config = dict(
    model='image autoencoder',
    dataset='microscope photos of single blood and bone marrow cells',
    train_examples=194171,
    image_size=48,
    crop_scale_min=1,
    horizontal_flip=True,
    color_jitter=0.2,
    bottleneck='plain',
    downsampling_factor=8,
    encoder_arch='mlp_mixer',
    encoder_norm='layernorm',
    encoder_norm_position='res_post',
    encoder_activation='quick_gelu',
    encoder_mlp_ratio=3,
    encoder_parallel_block=False,
    encoder_inner_norm=False,
    encoder_moe='top_k',
    encoder_drop_path=0.05,
    encoder_num_experts=8,
    encoder_moe_every=2,
    encoder_expert_mlp_ratio=0.5,
    encoder_experts_per_token=1,
    encoder_shared_expert=False,
    encoder_patch_size=[8, 8],
    encoder_conv_stem=False,
    encoder_layers=16,
    encoder_width=384,
    loss='l1',
    latent_channels=8,
    decoder_norm='batchnorm',
    decoder_activation='gelu',
    decoder_widths=[64, 128, 192, 256],
    decoder_blocks_per_level=2,
    decoder_block='basic',
    decoder_attention=False,
    decoder_upsampling='transposed_conv',
    residual_init='scaled_by_depth',
    optimizer='soap',
    beta2=0.99,
    lr=0.0012,
    beta1=0.95,
    shampoo_beta=0.99,
    eps=1e-08,
    precondition_frequency=32,
    max_precond_dim=1536,
    one_sided=True,
    adamw_lr_other_params=0.0015,
    grad_clip=1.0,
    steps=6300,
    batch_size=128,
    epochs=4.2,
    lr_schedule='cosine',
    final_lr_fraction=0.05,
    warmup_steps=180,
    weight_decay=0.5,
    adamw_weight_decay_other_params=0.01,
)
Rows from block 5 of the encoder of a small image autoencoder, named by matrix and row number. Rows with one number within an expert belong to one neuron, the router's apart. Each number is 200 + 40 x the weight over its row's rms, rounded and kept within 0 to 999. All counts start at 0.
After each expert's rows are labels from the 100 images, of 14976, where the router gives the expert most weight on average: "top examples" is what is common among them; "place" is the part of the image that holds the peak. Only what is clearly more common there than usual is listed. The data: microscope photos of single blood and bone marrow cells.
# router: router (encoder.blocks.5.mlp.router.weight, 8x384, trained with AdamW), inputs 256-383
# up: expert up (encoder.blocks.5.mlp.up, 8x192x384), inputs 256-383
# down: expert down (encoder.blocks.5.mlp.down, 8x384x192, transposed), outputs 256-383

# expert 7
router.7,226,178,150,149,188,172,149,191,211,147,205,157,222,224,188,249,285,215,173,261,173,161,235,210,243,172,242,223,193,124,129,312,99,222,274,203,239,241,209,270,229,168,197,203,206,186,270,133,194,178,154,166,143,147,210,198,209,176,237,224,240,146,74,204,185,173,228,200,179,181,282,212,208,190,259,173,167,227,201,247,191,180,229,192,123,179,255,194,174,211,185,222,166,162,141,130,226,201,255,221,218,259,143,188,230,122,222,127,232,202,188,168,217,202,230,204,251,177,210,198,183,149,191,274,198,178,168,197
up.0,166,254,236,179,129,193,210,214,177,285,221,155,169,270,198,207,254,183,229,263,187,187,180,181,164,208,217,162,245,222,195,229,206,133,173,121,180,144,164,180,230,221,220,172,142,222,164,263,177,236,239,252,164,221,271,178,200,177,183,178,172,241,231,188,199,225,129,219,196,191,175,120,142,198,212,218,175,184,321,176,271,235,190,204,231,193,193,121,158,274,156,164,183,231,207,215,222,158,208,170,190,286,167,186,230,232,179,145,295,169,226,257,211,162,127,226,214,138,142,230,165,205,163,227,146,231,214,211
down.0,200,237,186,221,176,229,178,209,166,107,168,141,113,179,198,217,184,168,213,193,172,201,148,232,153,97,229,185,216,262,139,234,261,184,193,188,190,178,224,161,214,283,130,260,271,167,184,196,153,183,196,252,166,187,193,244,205,211,175,232,136,308,217,111,234,202,258,252,148,105,205,225,284,285,203,219,202,119,172,193,237,161,212,237,224,245,189,279,178,232,219,160,217,251,191,231,203,253,60,219,253,162,157,182,156,245,170,206,297,205,251,150,207,201,173,269,266,242,126,209,167,144,209,201,175,192,189,216
up.1,253,138,177,182,227,257,166,180,261,177,222,122,226,129,233,195,247,255,167,223,165,149,184,269,224,180,264,198,151,166,170,277,160,266,251,217,256,270,237,251,242,177,220,250,249,159,229,142,181,156,136,181,170,187,128,240,194,167,260,217,250,190,145,203,195,170,245,247,172,166,255,218,276,207,249,155,268,246,218,203,136,182,184,217,141,192,236,265,204,158,236,224,170,161,185,147,220,247,209,244,270,234,232,156,195,137,247,195,275,242,186,131,203,249,205,202,241,227,258,182,217,165,213,212,171,133,238,150
down.1,166,235,236,204,174,222,155,211,201,303,172,204,181,173,236,193,216,190,211,201,245,196,251,164,182,226,188,296,169,181,220,229,219,234,170,270,230,281,234,238,177,227,176,147,219,260,203,174,187,216,193,178,213,213,228,230,238,130,203,175,209,188,235,254,243,152,172,170,178,183,139,224,196,226,190,145,283,295,168,188,151,241,187,233,217,194,199,279,238,190,217,207,211,198,165,120,235,223,155,212,188,283,272,152,195,214,208,219,232,199,195,161,169,152,248,217,183,137,242,211,200,226,212,180,125,85,231,220
up.2,245,146,188,208,213,233,147,171,228,157,189,116,203,155,209,274,232,228,149,167,160,138,193,212,235,129,207,146,153,186,211,247,215,249,241,260,210,225,208,195,165,173,207,266,252,136,193,164,178,160,143,213,181,162,122,266,188,184,235,197,234,190,219,160,169,182,255,238,208,151,165,200,284,189,209,219,243,221,132,178,151,148,169,215,151,194,211,222,225,149,227,121,166,202,193,176,268,198,179,224,227,249,192,160,147,188,215,189,121,278,237,143,181,176,182,184,226,274,215,187,175,120,155,213,268,107,234,197
down.2,182,206,229,175,143,205,218,216,231,181,136,225,226,184,210,140,190,179,147,159,247,195,183,180,221,302,125,170,229,235,176,138,175,235,200,170,171,245,230,196,188,209,131,232,177,213,90,199,176,191,203,200,214,189,194,202,171,186,251,224,212,205,174,294,226,210,173,251,191,257,239,169,271,220,156,242,283,219,191,169,111,215,227,184,241,126,186,316,242,211,263,161,211,154,193,185,159,176,169,157,231,129,161,182,207,199,222,164,212,272,218,143,276,230,149,180,202,222,209,212,244,188,208,138,151,73,220,89
top examples: smear: peripheral blood
place: top left

# expert 1
router.1,187,200,179,177,93,249,212,255,187,236,217,229,186,176,180,227,210,174,168,212,205,237,140,274,231,203,125,156,186,228,159,107,154,171,169,219,210,208,237,164,141,216,215,220,177,220,244,242,238,161,192,177,191,229,182,216,190,255,159,224,212,215,218,169,239,237,163,191,173,274,162,184,191,223,183,202,236,226,48,172,226,190,168,238,205,204,163,228,203,202,217,167,195,196,256,183,227,234,272,257,224,133,222,191,236,194,197,267,223,91,228,186,241,175,257,245,180,54,228,204,165,218,194,215,186,187,163,208
up.0,225,257,199,137,242,188,210,148,176,165,166,161,164,264,198,173,215,240,159,235,212,126,186,183,158,157,255,245,252,180,196,301,182,144,231,179,151,144,167,182,205,163,163,168,199,170,198,201,188,283,239,212,203,210,233,155,231,168,233,221,175,211,144,248,172,208,161,229,178,188,245,172,173,199,168,172,180,151,233,177,208,270,127,149,189,128,255,134,161,233,186,206,241,296,201,180,197,164,227,196,140,260,175,244,203,258,257,195,273,217,196,220,160,180,183,231,235,206,189,213,216,203,203,267,173,245,178,173
down.0,172,241,148,196,235,236,174,236,237,178,211,244,133,137,241,180,142,200,171,196,193,167,157,137,136,233,293,235,215,188,235,213,194,190,185,168,196,204,177,202,220,228,166,236,191,228,175,112,262,196,190,230,199,129,178,178,229,145,166,244,175,163,214,168,228,209,234,153,236,142,206,176,183,186,227,263,180,207,141,223,85,209,223,203,183,231,180,200,198,261,280,242,146,203,200,156,205,180,248,180,217,174,174,247,196,174,254,221,218,264,236,233,279,196,221,193,186,214,188,225,195,217,185,182,137,199,242,157
up.1,185,224,227,202,253,121,205,191,130,156,154,166,149,246,172,161,224,223,212,205,214,173,179,179,172,186,178,200,217,231,255,209,265,145,229,185,171,126,160,224,222,184,130,165,207,206,153,206,174,268,233,205,214,136,247,181,236,185,229,227,181,189,153,212,178,166,173,160,187,159,202,188,144,186,171,309,120,132,204,188,250,246,174,158,182,177,209,138,180,260,138,236,224,222,149,257,177,175,173,148,124,279,152,213,236,218,171,139,209,208,237,291,131,153,157,199,194,222,155,227,184,212,139,212,215,243,256,140
down.1,291,253,218,129,180,132,213,180,184,245,178,188,197,203,284,244,236,234,141,172,224,179,205,193,204,131,273,206,168,186,179,160,167,181,186,168,268,249,215,195,279,221,251,196,176,208,226,175,291,256,161,169,219,193,152,208,218,229,216,167,216,199,240,248,236,191,182,238,224,203,285,181,280,251,192,227,187,209,250,227,112,168,210,187,157,220,223,146,192,197,199,243,191,177,203,161,187,264,227,245,129,208,114,212,217,236,195,223,238,232,245,227,216,250,259,163,215,216,152,190,121,217,164,259,213,154,250,204
up.2,202,219,211,200,171,246,218,232,232,243,242,218,239,164,204,258,222,185,234,209,160,245,205,262,241,252,212,189,125,150,145,131,153,265,189,244,240,225,270,134,207,245,262,242,160,229,209,227,280,188,147,264,159,230,165,246,175,236,229,168,249,243,239,176,274,224,202,255,172,221,213,251,212,217,225,156,278,259,235,234,209,158,225,217,224,245,173,259,243,157,207,233,235,165,223,157,238,265,204,242,251,169,237,206,230,190,208,245,207,170,236,149,232,264,214,234,224,151,259,248,242,202,236,228,162,158,153,254
down.2,201,255,208,132,221,192,205,276,218,265,276,179,240,161,213,196,298,216,184,232,261,225,209,228,158,170,140,175,237,239,149,279,171,269,181,172,221,217,190,255,173,221,172,195,200,169,150,189,172,202,176,196,215,182,179,156,232,201,170,250,121,179,263,217,174,170,189,207,198,170,244,218,155,185,230,274,188,267,176,254,138,264,249,240,262,190,204,154,175,174,172,198,243,211,259,181,188,201,251,213,211,127,255,238,171,166,151,185,167,209,172,186,141,132,242,207,205,186,233,202,195,174,264,243,184,184,222,233
top examples: cell type: promyelocyte
place: top centre; top right

# expert 6
router.6,184,184,172,250,220,210,216,226,258,157,180,183,227,224,230,239,212,179,210,232,217,202,191,184,194,299,309,202,194,138,159,179,115,229,162,193,193,202,204,271,226,231,233,219,129,174,241,165,236,258,205,231,229,265,185,172,219,227,265,124,160,208,210,216,213,218,227,241,155,319,226,249,210,213,159,155,221,195,217,216,191,194,176,196,199,180,211,34,225,164,215,269,215,227,224,144,221,210,247,205,222,231,235,242,274,124,161,241,187,213,196,204,161,216,213,242,144,135,213,168,213,230,185,172,210,167,183,208
up.0,146,209,225,170,199,172,188,181,136,259,171,202,136,283,213,220,234,191,188,145,237,162,221,182,187,147,146,240,253,272,251,231,254,120,184,202,194,185,179,229,188,186,177,145,206,248,182,219,144,186,229,137,157,123,242,205,213,195,196,219,218,196,145,200,170,151,215,185,207,194,147,137,204,197,232,261,168,166,165,205,305,236,207,230,183,198,198,208,132,259,160,102,119,142,176,254,151,104,194,181,151,200,129,171,183,286,187,154,205,188,166,230,218,125,203,160,249,223,147,219,175,200,242,214,120,230,239,193
down.0,148,221,202,196,225,223,201,210,195,204,141,158,216,151,244,195,252,243,214,164,177,192,148,172,123,226,225,195,175,213,212,195,160,236,241,199,183,239,216,177,139,238,208,204,179,163,164,142,244,199,141,182,102,202,179,95,253,155,227,190,157,176,218,221,225,186,243,235,181,128,226,197,194,197,193,201,211,219,172,185,193,202,239,157,122,187,216,175,153,159,163,240,234,210,166,137,174,193,157,232,161,117,244,279,152,152,274,208,155,249,180,147,218,227,177,250,137,204,211,201,145,259,132,218,185,149,177,195
up.1,222,246,216,150,148,196,191,253,198,212,222,249,231,203,199,206,318,227,161,198,243,214,199,256,275,242,172,217,177,237,200,153,173,227,190,177,222,228,249,263,208,222,217,219,188,197,265,164,184,269,227,171,158,205,160,215,179,187,240,123,221,240,267,247,208,229,187,208,114,280,185,220,225,255,177,146,208,239,207,255,213,179,182,221,266,260,143,208,256,193,217,194,193,124,239,254,174,208,144,182,223,199,217,157,233,250,253,226,225,190,284,193,211,250,267,235,207,213,229,191,258,240,199,227,235,128,214,243
down.1,189,228,187,203,209,268,89,189,202,236,218,234,151,176,190,240,190,219,177,232,159,149,203,225,159,237,245,165,185,187,255,211,222,138,190,199,260,206,242,213,147,193,228,236,177,204,246,171,210,155,154,202,222,166,139,234,223,223,175,200,260,155,158,149,189,298,223,196,300,207,179,217,198,206,218,196,219,78,246,177,194,208,181,174,240,209,154,191,157,237,67,194,199,177,228,214,182,153,190,201,134,170,122,217,224,142,202,227,213,187,262,253,213,217,226,175,203,173,204,158,198,185,285,232,265,186,257,251
up.2,175,233,174,164,188,134,188,203,139,245,181,179,148,285,159,195,198,187,210,229,203,159,205,189,194,160,161,198,255,233,229,212,270,152,233,137,157,208,148,196,196,215,180,170,184,224,226,264,182,121,256,164,209,130,252,200,243,183,199,256,194,198,163,218,149,195,172,192,229,223,218,148,137,215,188,189,102,175,118,155,257,261,223,183,230,186,207,191,117,230,164,175,157,188,220,188,166,128,298,219,133,141,158,192,199,224,212,215,286,146,219,277,186,151,210,192,220,136,159,240,151,226,181,223,147,282,230,155
down.2,194,166,235,181,185,167,211,225,136,220,212,196,206,227,191,239,187,193,183,245,326,148,205,175,179,127,158,269,270,192,240,210,244,123,232,188,248,211,131,240,204,125,261,112,191,174,231,209,212,250,154,154,176,176,163,198,173,206,229,148,203,203,164,199,175,175,163,267,204,234,189,105,172,286,181,203,199,209,225,226,286,264,202,203,230,221,201,287,184,236,149,178,153,200,168,268,210,222,221,129,187,241,159,205,183,233,197,155,276,250,202,222,186,111,238,181,216,185,159,143,108,210,200,269,165,208,247,196
top examples: cell type: promyelocyte
place: top centre; top left

# expert 5
router.5,177,209,210,237,186,139,167,208,118,243,202,201,154,277,165,205,141,216,254,137,218,172,187,167,151,205,164,182,250,213,308,178,218,135,224,186,229,142,196,265,159,149,221,191,229,189,207,172,169,190,229,203,202,208,255,154,197,165,171,184,186,197,139,177,190,216,208,195,255,164,168,181,175,175,215,259,247,144,192,180,249,202,206,200,327,267,232,253,171,239,242,233,72,132,174,272,173,153,194,174,180,226,162,220,144,191,232,199,243,235,180,226,194,210,208,141,134,224,179,239,136,174,235,217,217,343,208,172
up.0,219,234,204,137,188,212,205,196,243,196,188,170,197,217,259,284,212,210,187,261,187,295,223,169,147,249,230,178,201,203,139,175,157,245,228,196,249,259,197,171,200,274,181,226,112,229,260,250,233,217,302,171,187,198,247,173,174,171,217,214,163,157,198,185,234,182,160,225,169,250,211,140,217,242,251,158,188,203,234,178,170,140,182,218,175,142,172,126,182,153,182,222,183,257,262,244,196,155,135,161,132,204,203,203,318,250,156,229,133,145,230,213,215,175,237,203,202,222,169,215,227,230,175,215,233,168,169,251
down.0,233,239,225,91,186,174,185,225,190,157,228,139,203,215,104,164,190,190,205,233,108,186,193,110,203,205,246,186,204,200,218,226,212,155,230,205,200,301,164,175,137,255,180,233,175,248,212,184,322,175,218,273,224,227,231,183,244,266,195,215,132,207,194,232,239,282,231,199,189,212,230,150,228,246,145,168,215,193,271,146,212,221,145,207,288,209,201,279,169,248,110,188,291,276,152,187,231,164,160,156,157,222,160,177,161,242,183,158,230,269,208,194,170,193,217,236,213,220,157,228,191,227,174,180,147,185,178,207
up.1,224,241,213,222,157,138,195,211,247,183,197,190,183,233,216,245,242,217,155,251,145,227,216,167,178,238,203,183,218,243,202,213,165,205,176,176,195,209,192,202,243,222,214,269,199,199,192,238,206,314,192,191,172,218,229,239,267,139,197,183,175,207,210,127,167,215,125,281,153,234,214,175,143,202,199,227,180,235,259,145,198,197,169,190,156,171,180,173,264,193,161,203,213,251,240,80,167,164,225,243,211,217,189,266,236,169,202,246,194,160,247,325,141,206,213,237,242,160,203,207,268,201,212,263,170,100,197,235
down.1,324,159,233,216,191,181,258,230,212,155,143,170,170,160,223,139,189,208,226,195,198,228,123,229,176,201,234,236,176,187,182,216,233,152,206,243,248,211,173,265,221,202,190,188,135,221,200,180,185,159,129,222,184,236,127,233,251,157,296,187,165,108,189,237,145,256,154,244,133,211,248,194,264,167,219,166,187,180,148,155,176,168,198,164,162,216,243,220,171,144,123,237,210,276,151,183,291,187,204,285,220,174,233,305,221,196,199,232,260,261,236,172,235,190,280,141,151,250,236,141,185,114,229,167,201,233,247,221
up.2,244,265,143,199,177,218,211,213,237,236,272,203,135,242,179,177,217,158,233,224,105,189,268,248,237,182,184,183,177,260,186,207,202,239,208,206,214,195,191,196,230,221,178,229,141,293,214,226,229,191,227,149,124,223,218,178,196,135,177,153,156,149,235,222,177,220,172,200,183,291,243,201,141,226,228,209,163,178,214,199,280,164,220,160,212,211,182,124,191,312,231,191,257,202,327,173,138,288,148,190,201,184,182,178,228,223,187,175,266,148,257,212,231,260,198,211,250,182,155,227,319,176,269,221,148,151,194,248
down.2,186,229,147,167,242,197,187,169,232,287,139,187,256,202,233,174,328,160,182,209,143,200,206,224,138,143,135,228,200,314,139,263,192,187,263,164,203,103,164,196,261,138,241,225,227,207,175,210,205,296,173,171,224,168,230,148,215,126,141,142,249,199,159,243,221,242,226,176,271,174,192,142,177,223,232,215,187,166,218,203,264,219,234,274,150,165,208,238,204,248,195,192,143,166,124,183,204,239,250,202,218,231,286,176,270,189,225,206,180,211,205,203,206,148,213,135,144,131,181,161,213,154,253,257,240,243,150,207
top examples: cell type: lymphocyte
place: top left; bottom left

# expert 2
router.2,180,227,153,184,249,169,182,188,215,208,192,175,203,262,247,215,237,196,186,253,215,191,198,165,146,133,225,231,265,169,197,184,205,184,237,153,200,269,48,98,196,219,172,238,205,229,213,216,282,216,260,165,226,129,160,222,230,127,218,232,224,193,232,227,219,262,236,212,234,192,184,162,233,174,127,155,197,270,178,180,165,235,204,161,241,105,182,252,156,167,181,248,192,243,214,140,192,205,187,177,213,174,147,208,238,210,209,246,179,185,159,248,213,214,157,192,174,223,113,158,159,215,206,242,177,202,193,218
up.0,172,199,201,242,179,134,265,198,183,278,221,194,94,230,160,201,268,210,275,169,192,229,185,273,288,239,206,159,242,183,208,184,241,209,239,190,175,93,221,221,244,255,214,173,200,176,272,258,162,146,228,186,172,194,233,220,204,215,223,211,166,179,182,208,174,168,256,197,137,231,214,183,151,222,136,177,237,109,207,246,167,314,201,196,216,215,168,109,222,195,156,218,266,205,222,163,235,125,279,194,136,213,132,203,265,239,232,227,176,156,187,219,225,184,222,233,238,183,191,292,210,262,202,247,161,252,179,230
down.0,215,213,195,182,166,228,197,251,206,148,239,132,191,192,246,178,223,248,160,192,134,239,153,161,250,144,263,244,145,161,238,214,216,246,288,158,214,113,189,251,216,228,210,155,213,285,195,263,210,159,242,208,168,213,163,197,309,158,235,204,230,170,151,215,163,210,111,199,158,178,202,180,224,200,200,219,238,216,192,123,147,167,202,227,169,276,202,256,197,174,161,222,194,288,187,175,207,219,186,154,155,183,198,208,182,191,194,147,245,200,181,173,153,269,116,121,192,138,178,142,136,190,163,158,180,180,238,232
up.1,166,283,195,220,185,167,220,188,226,255,215,205,185,248,146,219,233,168,264,302,192,208,234,225,273,223,221,212,216,246,186,279,156,179,259,211,244,137,218,227,251,258,223,247,133,243,265,273,195,239,247,195,183,252,241,180,189,254,223,204,197,202,149,219,242,146,134,178,149,227,222,201,139,236,204,182,169,142,291,169,201,224,219,189,191,196,203,150,279,218,145,250,255,174,249,179,138,190,257,173,174,239,174,193,266,278,226,189,260,146,201,245,253,158,209,234,280,193,219,250,249,180,194,261,213,195,126,214
down.1,250,238,173,232,210,238,202,209,279,241,297,272,229,174,184,143,172,191,183,208,207,200,173,224,160,237,321,144,159,139,175,136,178,261,130,224,201,210,214,184,239,198,224,209,179,212,183,231,264,150,255,256,183,275,185,167,163,214,160,192,166,210,234,216,263,233,175,243,161,256,243,213,213,183,171,117,223,222,132,173,72,165,181,159,218,160,185,221,234,132,207,229,233,243,219,218,207,247,230,139,202,162,212,213,272,143,211,264,169,193,191,114,186,248,170,274,147,173,257,207,190,250,185,95,158,246,222,112
up.2,189,200,180,204,193,172,219,134,241,184,241,222,157,218,192,244,270,165,222,234,218,193,298,219,284,272,245,159,172,186,170,198,200,194,194,254,206,151,261,205,200,256,203,196,121,184,251,239,237,234,206,236,156,243,273,160,177,200,187,171,147,185,167,218,241,211,175,192,158,211,267,196,94,198,198,163,147,134,232,166,311,193,188,205,186,199,179,127,221,196,127,239,303,211,234,166,205,228,282,170,190,223,202,175,237,216,163,183,182,124,207,257,260,163,226,223,194,157,201,248,267,198,206,199,204,215,180,211
down.2,228,213,202,210,130,177,234,262,188,137,172,222,261,181,255,208,207,249,130,165,190,145,164,202,200,201,138,226,210,234,259,195,249,176,186,159,177,251,211,278,252,244,192,184,216,184,166,180,212,177,143,206,226,147,181,213,245,168,262,202,193,175,205,177,183,247,205,217,222,194,228,176,204,223,293,201,180,253,116,233,201,162,251,213,263,217,236,238,175,310,144,185,156,233,184,207,161,231,211,223,98,240,211,214,108,117,221,151,186,236,221,194,166,164,218,237,164,241,191,170,164,230,197,224,128,263,250,219
top examples: cell type: lymphocyte
place: middle right

# expert 0
router.0,168,200,268,266,177,215,203,221,152,158,171,292,215,168,191,130,146,165,180,168,243,300,151,103,206,217,212,174,206,155,273,160,222,183,109,193,197,205,188,227,157,213,194,150,201,241,172,219,232,253,270,234,243,264,167,223,154,255,93,173,128,203,241,191,234,270,152,110,202,277,168,216,216,172,223,246,228,206,238,175,180,213,156,213,236,201,101,182,237,193,248,147,183,228,247,234,213,204,174,200,214,229,239,210,198,288,126,150,186,207,214,219,180,193,208,161,146,168,190,178,224,289,145,106,182,203,210,180
up.0,195,185,249,267,181,253,200,255,190,143,191,220,241,129,236,164,159,201,144,151,257,220,175,169,163,239,238,166,143,177,248,152,238,244,169,210,202,241,198,211,206,164,188,169,223,178,152,149,244,263,193,236,244,258,155,251,151,267,166,203,167,258,251,184,202,226,141,162,199,224,202,250,275,184,224,255,277,219,255,167,142,211,159,229,238,192,171,251,261,140,265,170,212,234,215,261,241,229,138,219,254,230,235,226,149,249,157,166,186,250,253,123,123,216,184,153,168,225,230,186,217,227,178,160,237,161,262,189
down.0,238,101,159,190,201,194,196,226,150,221,215,180,234,181,191,182,152,152,238,165,142,171,184,256,202,245,168,189,266,194,218,212,215,103,168,236,184,150,227,185,185,201,245,250,142,185,260,202,259,188,130,193,283,234,183,218,169,183,187,223,136,159,270,214,262,177,192,184,172,181,158,204,249,207,198,183,173,139,212,244,169,161,212,205,230,196,224,168,208,192,216,192,208,204,240,213,211,218,208,92,177,221,222,204,215,177,156,212,156,181,352,223,261,146,125,194,165,313,202,179,209,187,183,188,223,329,143,282
up.1,117,173,155,195,150,198,212,250,134,174,186,171,237,156,233,177,181,188,161,183,254,222,229,216,142,240,173,239,233,150,191,146,165,280,225,207,170,208,189,208,149,180,141,223,178,184,235,142,192,246,193,218,237,218,133,156,243,182,187,171,118,198,203,243,164,168,199,154,224,160,120,164,148,208,235,201,103,177,155,255,213,234,229,234,252,139,236,237,179,249,249,219,182,221,145,246,208,170,134,171,236,187,243,188,171,272,178,205,196,189,141,200,197,150,188,145,239,255,189,179,174,219,136,170,181,189,256,164
down.1,226,263,127,158,149,191,151,225,246,182,188,200,229,217,277,222,269,200,180,176,211,206,190,266,157,233,172,165,219,143,172,186,220,231,186,228,191,150,177,198,287,216,235,216,167,170,156,205,185,179,180,224,201,253,248,216,187,244,150,167,302,151,205,272,185,199,200,241,165,168,251,218,216,163,155,225,165,221,196,166,159,189,172,175,198,217,232,199,196,215,127,200,162,124,125,176,148,207,225,220,153,124,259,199,217,203,209,193,88,227,204,267,178,202,227,193,215,175,230,183,276,124,223,218,220,241,303,211
up.2,138,227,198,286,232,164,194,239,199,258,205,196,154,169,173,180,236,215,193,226,143,172,186,193,134,84,144,198,245,158,213,197,237,145,235,108,200,213,192,223,121,171,211,145,233,219,217,205,194,225,232,156,205,200,199,227,229,193,166,225,235,170,187,278,205,207,240,160,285,166,249,171,191,192,198,212,154,186,205,150,200,210,180,241,252,196,229,185,189,233,186,177,198,166,181,249,257,169,190,188,194,216,189,239,173,176,207,175,179,198,148,254,188,243,175,171,153,240,169,236,180,184,203,236,213,233,232,120
down.2,190,243,218,215,199,99,152,238,183,218,112,246,215,226,203,142,177,176,216,101,162,214,199,195,217,231,221,170,299,207,220,198,174,345,201,131,163,201,207,166,230,216,165,234,161,250,211,220,243,235,250,230,252,196,175,186,225,186,248,167,237,202,201,219,142,270,210,121,198,228,168,148,132,167,259,212,256,224,191,231,173,205,191,257,236,226,172,129,186,254,181,197,186,225,143,113,259,224,254,86,203,231,248,202,226,193,187,230,182,190,274,271,251,166,263,208,134,190,211,182,184,312,177,231,157,181,223,156
top examples: smear: peripheral blood; cell type: segmented neutrophil
place: top left